{
  "model": "image classifier",
  "dataset": "telescope images of galaxies (Galaxy Zoo DECaLS)",
  "train_examples": 44167,
  "image_size": 48,
  "crop_scale_min": 0.7,
  "activation": "relu",
  "stem": "single",
  "widths": [80, 160, 320],
  "init": "trunc_normal_002",
  "residual_init": "zero_last",
  "optimizer": "adam_atan2",
  "beta1": 0.9,
  "grad_clip": 1.0,
  "batch_size": 512,
  "warmup_steps": 240
}
Rows from block 5 of a small image classifier, named by matrix and row number. Rows with one number belong to one channel. Each number is 128 + 24 x the weight over its row's rms, rounded and kept within 0 to 255. All counts start at 0. Numbers have three digits each.
After each channel's rows are labels from the 100 images, of 14848, where the channel reaches its highest value: "colour at peak" is the nearest of a few named colours to the mean colour under the peak. Only what is clearly more common there than usual is listed. The data: telescope images of galaxies (Galaxy Zoo DECaLS).
# convs0: first 3x3 conv (model.blocks.5.convs.0.weight, 160x160x3x3, each kernel summed), inputs 0-159
# convs1: second 3x3 conv (model.blocks.5.convs.1.weight, 160x160x3x3, transposed, each kernel summed), outputs 0-159

convs0.59:092165125150172144126148114110147123091147082145119105128142128133129135087131116088070104154134121137149096126123127157106110129118102087150119137114128132140125105146131159133115141089097115097116107115105085108123115104093121104105098152145103145169163092080065131116123119147130095127110108145152157123119143121126150140100131118096126090157153127132101153110099116122150075137154130123123112111151114105162134201158140099121133115110074129158134131111097092116086090148106169
convs1.59:125141157099171125161173125137138153146135126124135152113136090147080112109145122127154139096125133151126112162094085111106156137137120128107099157156123119117132120114167105159119157146136131149113140123154126123111169117155114105124121144147146110154088149149133136140140121127134125100102178161134107190174094156118177099121109126121133145146131166119132106104137214103121138157137106113119113158114148134132133104154139127101127112112137164166122062099105124048139148132096151
colour at peak: brown

convs0.80:122132112145155142106122114117144121123111150121099137126185122120110123093153101130162139141133103158134148136125126160131142102088100055143107132114125111181092175120128143134115127131096134086120111121115157161137119096115115118095103168152118136149158140164148113160141140155162138129140175140135159135115128106120142137098149108110107153104118158109191169123113084169171113118136105116130093135085072178153121144149109138107130160126164132122105125146120077123082108112118160
convs1.80:139112125113140157132141151082151117139154172127132100133138109135133131133170141143123173142132130168130128146086115099129161123135112121121133156146134133111125137109145123126200118145164128121088129131089150096121124098150128127163144173142148133152122051181149137113121140122142161142115196152152095142126130140143152100140113177137128067138116142147107095114109168121070112113158146138125105173153125095080130134140142146103140110146151104147121103164132135095160150127099108
colour at peak: brown

convs0.154:087096129119104141101097122127118085131106133117112113101108135095123116086122098145110150118127098091139179138131079114158114144085086101105118149110126133074142126143086135121133129119111137115175127140146091115131110077080143114120132090173064122158115095087090124085158123118120121104129106100111102106106086124134133097123141114149134155101105100135114118077107093141111115065167109109121108091133115108136110093124110123123110123135148117136131122099102133121128096120091135
convs1.154:162135142123140131106135118113154114126113145131167105140129109098119134083118124113088120129123140127120119141117102102126113103141105112075138088096128128133127128083123128145096128131126130089133109145133126093085087114090137143139098149117092134156119114095108139130160163130141104063090144120115119122071116101114178116102120087090130181153101168124133077150103105136108095106210116145095105096122134119082129129146133112130141127125164124128133176163133107170095141124120115
colour at peak: brown; grey

convs0.6:148185154155168141130138127096106124135127116079089128120160134123114117117111085109118111170143108142141129129131124148136089080108110093166128145122121147108110098137115138133096147121130149104142148140122180094133134113142131144129119141147127114131155107096067148120111125138129109113122117146133155095141161138131172178087126105112123140109118118108122146130081139118168122123166090110159123145145144056133127208163125090088122104119097159159133135124096138153142110170126161
convs1.6:117099144121144133133150134075110109165130087132105106116158133121106117129092120170107176122119135196112108131106098141097144127136107115104111173159121125124124142129140112107117137152125131113135181132121119137139118113104123106147175173132157091125140142151141150120110124145165138126075131216145058153159154125152144097165087115118117141139106131106114136125124123112091083128146130108165165079100145125150127143155104128173134143125135100128127088139105099105131132149119120
colour at peak: brown

convs0.133:158117146134102123116125121143098111121119097106086091123094139136129097148128110080112130099129105135132097115125108111176086094133117127132135127127125114117114063117090109133084115136113136151077128115137139121112117108133142100123150147105096131097092098084051120107136119144144130102142089120132126075155126135142089142124151124070124091104145119157083113117152129085150107102114128086125126132160139072105121137140110101132152057133098120128135123112117150102148114093100127
convs1.133:093157133098127124139092136087197140116123106126162120096158138122156135102137126114153121136113155085118145111148118133160113094159092148120120105131142138120135079144117118149147127096121093167146108129124139100126102109095158161162129112158125163143103123140139135139125145097097088076154143083100163155098102138129109163163136146142143114132128117157100114155169125146147176135124083135116152127150131134125109116149074135100114124126112163138138148100164084160067118114145167
colour at peak: grey

convs0.91:143129135111107115092114112114119111140135135165124143109102130085129118121121142157100134135117157121122143120101141107107142109075105087094156095085134103098108126131096135119129133107115106102109190085147144135121091090108134108093113143113110129137113101057099124062141100170112159113064092134132143121101099140144114114156130116126125094137137108145122138120167188178119137094082134149129113089134145126113128131112108112159113132151131145079110120100127136148133094118111089
convs1.91:116143120124093129141129106119129135163091132168113145147115138110130161113107152073108136155139114101122115097132146108127114109145115129154132103138147148140112146072101153094109148109127105112146124144127143112137136113100157171128156118073128119088175132130136146129095128129122089134113142112127167126133123136114128135099152143145128198118111115147125136101103131122149107161130119138133165125193058113111113121112129091125147115136182079116147167139133059161059113153140103
colour at peak: grey

convs0.120:147134130146130158117152131150131095097127156171138113119174130106148106098136127108135135142119115173132121128165138186137130152124113096146124131105134109150113162158150129120085148115115123123128123135139148130135115113090170097123118155149092166138139119160133138171144133148148129147129151170112185135112141113147160141151127104129114112122147157101152157085162081130171080121125082184121106087124142153187138149152122163119137163151153094161139131118097148088132090101094164
convs1.120:151099115109169140135149133074130136157139142104142086136163092113154122143101108132098206111127100130120113136108099137107150095151141121101120175130127082141115136131089121139146163134116127089146131152149185129122108130150101096177139104135150112162109132137084133144149130088106162129128124135132150149074111166140152119118119134083126141091125162112106105096096110077150140157130125134089169133126129130132136149147132129136144159150098173134120122164106102104096132145109172
colour at peak: brown

convs0.125:114121158146127110114080125114147090125140100128122119107100156107107144134156133125142131116123136143125141118093133138153098054110051097163110137098121114126085136130132132117119135110115154079086102105125103172133105110088087152107096147150115069147144098096104104140152119118172120152154138130153139126131123151149140150127171124111123149139139078106127140178151102126137151105096094087105131092117153133150126149157087104092136145153180131158107134137117107150118130125118129
convs1.125:175124119102156137187096142097141138160111111152156073128164124139134102143116151138088120094164140116146108109147121111121091116104136124109135139116117102145077192148139093150126139109148104104137146120161169126112128157132134140128097133108109130133110115175150128144092120098116105088118137130086135123160149169084112118134152100131130143147114114110077110107113149128151172163141147140117129190114139136124136117168081094119149103169086119098166123160103127127140144108114136
colour at peak: brown

convs0.19:128179120121176132107143119108139094101114108109098135134145119093127160087126137150128143188136138125114147119117130143148107126086059096176128190092135120154112160118137154088134169121108129078144123167129134133112116080096116103100124160107082142094133083149112151129122140167167135153140114130119141139094129122113138141127134104139112119110118138130163096092113128138162103106160104133129107082132102133141135152171083146144124147130106112135132131119098082136092094132101130
convs1.19:154080120106180145164149136115109101161125135114133117120124095142115120118159117157090147092123097142128098152108132117103133092132141115088139186133124118145142135091126111145149150110128127092105131114122185127138132116151098109149158124128153105139088117116096129110125155112124132136106139118121129187125111176123185102110122106118108164048111142137157100131112168087147118150126130134117193148110136127117122104169124115139141114143124140172116105131155112051135143123141146
colour at peak: brown

convs0.18:149125137102127119093092120142112093110116125163128119119128118082138135141139121143093113137132096140138147123163129092122106115094072109111113106106116126092121122086147124115114118123101116129123179116128105103135087114083093100111123153131070134114121114076109105097126126137162133099131098137138131119115093128097133106139112104110104106101107152121150121133150156141124103101145103125162128059170142111093131131118143141098086102112071159110115134072125076120063113119092145
convs1.18:117180109166109129113128129126147108113159114121112166146117131143148136070095108124123149121130155116118113139122119157146083131128103133178128102159125116143138100167146125114132143125100124135118178165118138179115162141132129143148134099099107129111158163103135124131152133108105061124168076115127156100144142127149107151158149140135139130172168150104126172116181113111154169126100103109140091112140160151147127138082145171107083135116083105128104106151101126146121092150156144
colour at peak: brown

convs0.116:113161088136113126111116126130126122134108111141106119122131110119109105083129095107149117116121112153131113128141091113143160102090082085139154122100128127169120080108152137107092120144103123100113117123096171148118097067126102146107084143104114146109119097084116133133139112185151135098148146132120132066086098088133124134122136130130065103067142101102151131089138116149139117124122097115145105144113119133107127134147125106083148098142101144141114131134078121128084073143120112
convs1.116:141073107081144134114113122103161110168093078114101109128108101112143134115190104112148133103133115111129115150107097174121151099134147091095084152134127130120116168171132118137126146111097130145111129101109171107121124117119125106122131121159113106110112137165147126138119123180112133122139201112107142140116116139090171139103138111105118107118066132141160076130126123144113112119139140119128113124138105120163128079172141106133181111132163114145115166099114120184120110117145140
colour at peak: brown

convs0.148:115116120164162124086167140117129110085119123133131091105130121161104158081115124133164095171124106151131147132119124123132175099096053080158130121106113121159114137170127116123142157103133099103121097133132127108143157076119145101103120150144124151135156080122129102126095147170161097143141127123136138148104131137123186147123106112125133122112115090105135161126128101103137103096119097121071102140095084156153135158164107106136125137117137132136090129140103114117106065117143136
convs1.148:146036146091175136114127138140150114157102129155095114118133122119130117139114111111106154109143155154131110148126119120107126090132144136065147167137129137133118126095088093143122157124149133114123104127103133134131087134105120116163152160120121118139109105122170135118118143154185127094076171152127100165131113145109138102131153113121122109041080109141096111139110153145104114094181165104117133118159126119104132090174125121137158133128143127153104116128136119107140124128097102
colour at peak: brown

convs0.147:103118138106108107082124130097153109070094127077072146149140129105106122124116150131167092116136141125130122106141100110088120141084118089118090129097154108103138133104096105140138116110119121107109145131122132110122103097120110104105123127115115086105104110128063136105113138113150144164095136131096129124114124145117095124114095133128078084108111102184119108090144180167105121099063129104120099116152156093120129101128117128138116128120124098122125113180143126114131088107115085
convs1.147:106180118125157125138136105161135131092121117150144162145128107136132099120130145128143112119135128048132106129115110076146100103152102153119141135098149097178148135097134137151129135127096124160140113153124112135116151093097149110137110108154083097160100128140107136174135121092094105172169123088075177117095123148129116151145147141156146147124123152124127099079110141157134164129124129118140115102117123195099125134143113123117121131133158154142140126118123105064077107115155148
colour at peak: grey

convs0.123:104133149145139117092093108102127082138142152172089149124101145082109079099123116165155163149117113124138143134127114105166161132075108091137153139083147069105117129160101131150129132110130113107125121157103123111137092070106121094091109140150099144149139088081125111069138127151144138106121114125120142110085105124167134113173123126124099126102134136144107152103157120141124116082136122145143115083117125119128131130153127148116139119172130084099117109132087135105146078132107132
convs1.123:148169129121146124143154124141099141134109162135176204127113088113126107132120137124105174124107135128116145123097097145123103122141129127095120135154135108147109150110107140138138127149128130120105084151130142096107083132073146164161102149081141088165127141130080154139132162132133085118129120111097127150148122126159159123147109091163108133143113162125144129093124173100093140121143087129097138126167127181121123114150137132134171163086133146121135174162111105147081123169101110
colour at peak: grey

convs0.79:105107117142159133104075133106106096131117137143130109128115126139107084131137142142102144157126117155127106120116121127078140092134118120145115137126134138119113136127123170100117126122085103119133113121103086134102121097094123101123126154158078105180161109106098099076160112082167119102110121141169145088100106105113113097110133120104118148113121076155138191129145109156147086117072129094095116112159131147124128136168093093098109123130127094124110129098098100124118122117074157
convs1.79:111125159135124117135122142135171131191135111126087165124102126120144120139113169125133100157131150094123095136129154155171164100098133119119116081180134129123144130180157137124161143119172125207153173137123150123147146130130130155139131135091158110110137138144141122166122147166109119087116155107123137182115102123106128122129117101132096096115137153131132177161139145148105172128117134119163178122106089089148126125134077130140110089146131140171141140144087110123138125116130102
colour at peak: grey

convs0.142:130129119123137130133098124114143073142130117074107133126160124102137112089135119088157136129122107133115148137140123117124125087089094107098162068118124137150109123133152150134112116153084131093126126136112168139148076094081096144105133133130085101126132098158089123137147102130140116098129165136120145094092083118140144118105155089138086107102155111095134126098127105153156142131124134083135111095103060139125123077104135097101115107152134122101112130135112093130087091125089148
convs1.142:124097133094125136147151135116192126147107112091136113123095094141138149120155121122148127118132144117130130129101136105146152118160122127093081136158132133109121131130137119137162136087149129116119108089145175081116150102134119129118141129147126120118128083223127127147120108180122154135136218125143137130107126146119172137130123139173125128130084128125151076144116142122117138145149148136105151171130116109119129112149143133147165137150186097160130143104125093172084163127102111
colour at peak: brown; grey

convs0.127:098151144125147138090131129112139089096123124078127133111169125090123136122123120139102126145128082132119140124149112151111140094076061070127136126105106089148130167161143123146149139101099130114129126148103139143121129076108124084106129150114101117104133098156123128127120156149136111128119137145116152153067145137107138166121127100104112118107124121136159133134123138146160085094182096113140128085159113138162132164136117102130088140101085105131128132095084070121100107119081144
convs1.127:112087137157133149134155131096129104141168130132129074136132104127131133146104107128078178106128163198124117140102118111095161136126141098127117160131125134139127120094106124155161111125165131126101159132126175138115114130132101103159131169172149115165124125128115131113131138129160155130096143184177085152143160141182133081145109099096131113104143151126136129123129109091079128126155135100135155138104124135105130158109107149143106086131115140130090096147114176138186129132102141
colour at peak: brown; grey

convs0.153:066105118109129115137115124090134119123119135061123084124153129117155080127118104096147106094110074151118091132128074095080119101141140144096109107147143074118096132136109093134115118087096121148105125085072116121140131128132125093156142116129119142120126109167124137133131102121153124112112152133115145131142116128090118131089126109056105134113135127114109150105148069108128134126107139075141138128116127121104111134112104108082094121104171071126106121140127112115125123109108157
convs1.153:104124133141133141155103127063170185153134128158131103133148135172130135093145118103108159126117135160137125080141127151135147143165093140114133135111139105137123138134086101160155132131169127171147122135119190141136165140167142120152123146161149134147121116152106117119142142154169137118089153144113100161110136121149085097156138152116190154102112118091104104108113128139113172165163134142092153166109124131134131137124107129112141146176095160112142143123116127080123111136066131
colour at peak: grey

convs0.5:145095118141100129096147116059143140085115114118072136155080116116142099147140083134119135068119132158135160114140110140133120109097122109117136119086140119146114103133108071128107091158114138097151112149082184135127098110139082129086097125137146151150112121094109143146113125098108119092101120149105151120116121100137120105086086110120123106115144113089094144146109153091131140116083135090105086149114146153125121165132123117108157116139170112155085124131115145117108121106126123
convs1.5:146153131129129150157084125156145152107106126154123124120154146130180128125108107117148121129125111090134124138141114115138117183157096173127123141076132096141126212160104099110134133153102091162167101134164125128102184177143147160103158088122118130123132137132134139137115108133105106110140122106109144171124154177134111125148139127099153183148101147093095107123143112100155160164112129126096143126138115113091112143131112161088103112123113125115148155097146152092126152130170111
colour at peak: brown

convs0.8:133095101130138135101126125165149079094129102121150118149115132108105102156143112090117131117134132157141137112134142136101125119099081098137121119106123092151076112145161131113080088066101124122127081096068092163129110111072091089109149157138096112124125111127087095141159155090147102129148128161119167133103096081091131161104146115118122114109136108104144132140134142113172112100119146099099131081126161147134121138134114107089102117132129099124133137136127106108095118145104127
convs1.8:115173125137110135138097120141146111138173112151137101133167131117123131156111118152131090128136175110124117085143134111178107116113140121161124103113126083135148106135127135151128113158107127153141151129146145131141149152149126139102116123144124116121145169164139121149088129088124125173169144125123142106147167155156112140143135125150105112148168132087043125082128108133140184152079159137120134153095137146136133156121111149109106118142084145103117089139064124061129096141149149
colour at peak: brown

convs0.140:083107126127116132094078110120136127101114159092097090144143145118104118103132102146143112098137074122131131123122076107132109082115124115138138098108112101122114107109104106102110109157124116109159097127118148113111100094130126081071088123141134121106120106130132082112096117075160127099113126113106099119093117114138126108131119127118101145108105076118185131093074093104112127115111109081104087141133130084120125104141090082087122088131142130124105130121107125145100094128135108
convs1.140:119178135103112128115075124162170131095115109107104152130136149106128132100103113119160109146138136086136113127141136086173042088082138098145144124137130152167099114109107131136110103142118121126156073150118058118119110143126143138103127109098121123140147145090163122135127116100124101111134126126118153119122124133102122147152137142150112119167141104139115141113069151085154132134101129119118071133122119160116127132128117143096117175131150158118147103149132117169116057135119104
colour at peak: brown; grey

convs0.96:075140106157124116120090122092129104113112111088098107122089133110111091126123074122140124129127086122125121131106063119102120090110143119151133137100132089092130128117110127117109150140118138111118170127104114125114110112112107105097090103113127086136128114106086138118109119065139088083116136103133113074095131104132119100098105125093116129102124072117102139119056181121115107121144123081128105122161136117132135123157103102068110091108141128128114118112111117162126115126122132
convs1.96:090134125124111128155102102137143127176121098159079150145110101138152120143110121104122093120107144076136184132123149109136096107131120121143124172095150114159144037086111138131134141114133092156139119076119114139122130088109139147097164124148142151125135112105156145148101143148137093122126132105135156110091102139148115127113119127142126146144112166130149126150130104086134128134140103105157132120130071182102119146119125134079115158143182097164150122166163098121098124108116116
colour at peak: grey

convs0.100:141125147119116126107132118106118066126132172141118123119122136083122102111101143163082147125117135108131141148149128083157164102084105092106155118095151129102131144153101136137154142126101129120143110137104129063134096071089145098085104116159097156134122108092107117062141152159125092143096078110131141146086102129132120150137104130133106167149134123133141142098134117147133118099094142147134108080142159116123124154137115114120119154150106093085118121080097120124110097117090139
convs1.100:124151130138137132132170122111115130132111178187165159130099146073099079142116110105101170100116121139116105159105115128131123127133145136110117127139129133153108189070113117134087139125152116101106117169167134111107100137086130159153104154109109093134127148097117153140135179149152125128130127106114132142163139134149136109099088090135124218129119137132160158125125170114112123119143089145098128100131127160095123130144130107115173125137153143124137141174137136092126119150091117
colour at peak: grey; brown

convs0.149:073112116119115103120082117118119099113115119075101118133124120083123107123149107102135114116142101121122111118091083138120099105093136116112114104097134103105124164150107118140109093117110137114109133085123096150112104116114090102097101102128137092130117119128093153131113120077125078092102131124122144086094113091102109096077125132125098153089102080119121117108082160105105118135112119070124108113177128087134128115126102090090098088110151117094115115133118129163122115120119102
convs1.149:076175122155093119134109097129131118135139086137099168154117127136131116127100133129126117155123122090134150122162129100172090149126102141156091094109154114169115076079113166138119110130120109161169144142133099145130135091133156134085157119105124131121162107108130130135128146127137091162140117118131156106102130124137113141143152142152109153175131165149128152142113147082146095141135093124148108138163100174105115154103112142088117147123202092124138108140160087119074131120140115
colour at peak: grey

convs0.122:127125136160162123118124126133097133156152145136106113124144136095106145123114128155088118158121134096143170153140122108140091119101116117150156160104149107074137150115095160136102123115130122088110108133149100086127076104096098130133115106183083126151167082148063154098135098116128122125093117095157123114097141148157122107129101100158131077131166144138105137117133092124089180094120106127123098115149144093121148142172113110130161156139127115139103126082126114132122088146126162
convs1.122:116102151095152152129134141097121152148112141146135147137144087113117114094067144156096161091138151131122096156106105090073143093131092137086121154151132129113142148106111084154129165124127127108092122126143147123080120136098142119162143160124115105168103155123113135126125131167164126130062111146100137124152112169113174107125124130104127121120104114134128084121109127155112128136188139115164157126164129107110131097165114125167173106137140085151127156129081116169137146130118131
colour at peak: brown; grey

convs0.156:093101125107086124100119127113136088097121135091100100140131132099102123100099125142116167090131129105134157146153089109119141104079093099082115087075148112060128131122107090120120118110144111117153130119121113123141104084140100098108119105137114134116087098086085130083144124148141112107114118101110127110080106117138143119144130131134109132086108080125138120114115132127136083088120083092128111131152146109121143111107112116110076108141123094085107117120100111113128081108112102
convs1.156:117115124110155118122078114134142131141097111178170090158179126092104109142126121130098142118134147077106111099134135111128120106144127118085146146093130092152123083120136131162092150159115119138124120148135167108127092109116150098131098106137107077121115120124133142109147131121121126175135087069086172105123114139128142155119139110112115167136080162115071097065089150113154114101152130132089135104113119139134129148147094124130159136135162116119134146145108134080101121154133151
colour at peak: brown; grey

convs0.67:104137121132118127148089104155109121120137133107122159109164127121148096198126116124131109100125083135130120115115121134091092113109106130114125097153134103110095139123120119102066103097133131120114127095099145119113110163126078093155144132110141131114121169177108087144131125133154132102127096122119127128164120099132102100121119137059129116124136109121196105199116123122094123127108130077146158116086101124123117121111101119066144071121107111134108134132170120118117156097138126
convs1.67:122132105134118111130076128118132120156144112158147116118210152146158133132098118126095141141128195131135132089145128146147107128162075137117126132128136104127119126149103144129135094141132123157128122084131125162156139151131149158107129125149129122092140141174140132122122139130138123151139126125110128120130173122146126155192143153146117129152141078126049115085145112119129182133111117126107145136138098162148130155135058153119125160131096145071149149136100102076112112145137156
colour at peak: brown; grey

convs0.115:076137111167148128108155113099143114102117136112107131130142114097152122098134086142089144137130068150132131133148123139156120105077083058144117150093127101141115105138157136107117158138116120102170106170081113147117115103108133107106087148143109137126149109119115101132126171122137067125158104156144154140106120122110138138099127100108115115126118123114153160105084114097152086104164092108123113078112107129155128133161095109118119106133105115119121141106105089105095101165089122
convs1.115:101091135137156141153165121095109124131149135126108092123138106120122128144103109142063174103130126196124146148102142109094155100136146131115128170136127100137136087092108125154133130134162124117108164141133164150119116132149104090151148159153165128161102133109127122113136135108175161127076094183153088163120115148163134076111116105134136137092136140127139135119133131097110123151170135099133164133113126142119127152134117148127130105137068128141091096167146154106176120141090149
colour at peak: brown

convs0.14:137125128113131120120096114119116089145111132149114135137155097098134118122106092147103138136123103110116141110129114090103117123106098084100138088108112103101102130065119128114107139097096099126138135135111139090119103118114078069118098125148102138101126120097132126095124131145134123118075105115121100134123095105115136096151111131109096123114113158128159104113148135141123072106107094121156126117167134096085118132108121147085081109107068122106095133059134095106111106123083182
convs1.14:117125098153150145123135129122096106115114124144108132148139131121139177096089130122102167098124091148121149135129165133133101114148137128116158146117127101162133111136115125107146145150129108138141172173126149208164113149113126153118120133112107099099142149045146118105139154154141104135134064147117121133102118132151077126159148120150152116093116129076127175143126129095120121120118118110140102088112158188113132148137134179131105116155085119139132125177141172110143112161124136
colour at peak: brown

convs0.135:083094112136100136095138133169144119119130136075088118137130142098111121116145118125116134080143088143144162131132105099141103107108110102120120107101135091129127081116116120122127123153106131095164107112106151139137098093088128100085116140118094131108105095109086133104127144126131148097084115142116143098108149106162091099152110100120099156114148077153130112096116118135120137095074150070103088091131111134126123072142119103117147069153134099134099124125101119123111093130110100
convs1.135:161178144131122137123094117162167147131136123126132156124170137125114119069163130147124112138146163086121087113146090136125112104147113132112124073136139116133102189152110129129127085135095114127134112182096133110095129131091126165143106108096088118155158145144151127174159119111113112083141152111117160121133169130137146146156110130111134152141133110105106114090115156141130173136147090120150111100144138103143128120135094146113140151107185124096137140114115085165072088144131122
colour at peak: brown

convs0.34:125131119134140118095108136110142097168153116104116135088096129102107134143132104129088139150111108122130130120124121090081146083116117096103113104123143094131117120099109140141102114104083121088113138112123150138116075110099131101108085111154102081129137123088147131079154109134121150096114115111127108130122137120149087099104116103048101130092136087139149134141118131154113122084121172101121143092085116165083126149117113087084114130134160128095127131126126173110170117125093106
convs1.34:107143094150104131136100106118130163142173134165103123131179143139180119110098121112102112139135158087134106085148127111132130124130116121146125114120134128139123113141091122120128120141138114184143118096140154147158142159154139147111188097111164156081161151139120122149131124138124127081092091098132163127103143152164114142153166122122130140127170086145089135095133105113138145159138120138085159147141098124115108143121092131091097119129151180087122158138124065118082098155118121
colour at peak: grey; brown

convs0.60:085109103145127106102115136120125107100137152124113110122115128119140098089138119112121151135122096135134133138140105131089118111101110107145117122098143100105120108139114121152127149084116114102116073110103157129150105081110134083118099125115096118136136106094078142119141097135152131123115129138146149106114117144163153118150131151109109127115169121107112128078136104133142051087112150112063096119138116151126121124152152137122147126155162037140123129112112127048148079119109138
convs1.60:105109163115141117167114131097134128143118127149121058108131166127138120146127141139083084094133138088131129120140123117118115110141126127121123159143122120117131096144156119149108166145106115149144144129144186121133130115128124120109118106074133139114144147124123137144036136118121140115140132095090167145146123147101111136101133142139106146101113158134109139129040112167159140121120197137102159131124116107164132120160117103100131120191145122117134169144110086140074125143148117
colour at peak: grey

convs0.86:146139128111123112115092111146143108123112150151103099121146109089140124133148110146098107112125097137143114109152120081126131127105087103121114102121102125124092109068134119106101125121074122141154160146103116112120104117067081094112130142112076126111122119099128110114098143141145100096126118130132111122119101074090128111119102142098095134099114122143179106104136138134103116106140140132156145086182156125077122105124140125121104095119080163110122132073122089124070108143082151
convs1.86:132179111179102136100115127126117107096195120124147161145147115139136136098105110128163156127137150123126128126139136154155091167123114120188141107154125126131129137147141144123110115126102124126127145173118117151122157140137114161147114102120125106124155171144140122149161139089112093138152086124136132098129173120181110149149131141114118114176191145106123163105164138121143164130093107121135088121122136155128129161080130182085063127110089130111118114139112141096127097154162134
colour at peak: brown

convs0.157:139170145139149123117132119163148094168136142112095181104142130080135135092117123119120170152132116131133152132142137122130109083069079072134126118109123164122149129129124160113131147146070120082132151158132122140120110081098120143096118139140100094142146118113123136120177137124116146132109119125157128103093147154149124125142151087119081167124155134126147155105153155146130097116166148120123098081153112127111131151129132110134130099143110157127130130100082096154071098131078163
convs1.157:097133132169130153104118130154134119168151106135164107140158114152091120122156083118117134122130160127121117116145110148110176136147101106141083106114126104125119034136106152151120083107130126152142156110119161128129118132176114105124113104104168110131149109072115128112129136122093132124169127128168136172122173120164128136161092111113080084082159164140105139100124184122142104129091121140104122120103142113124130149101106142151114131139113153132080109143104130093122113132122143
colour at peak: brown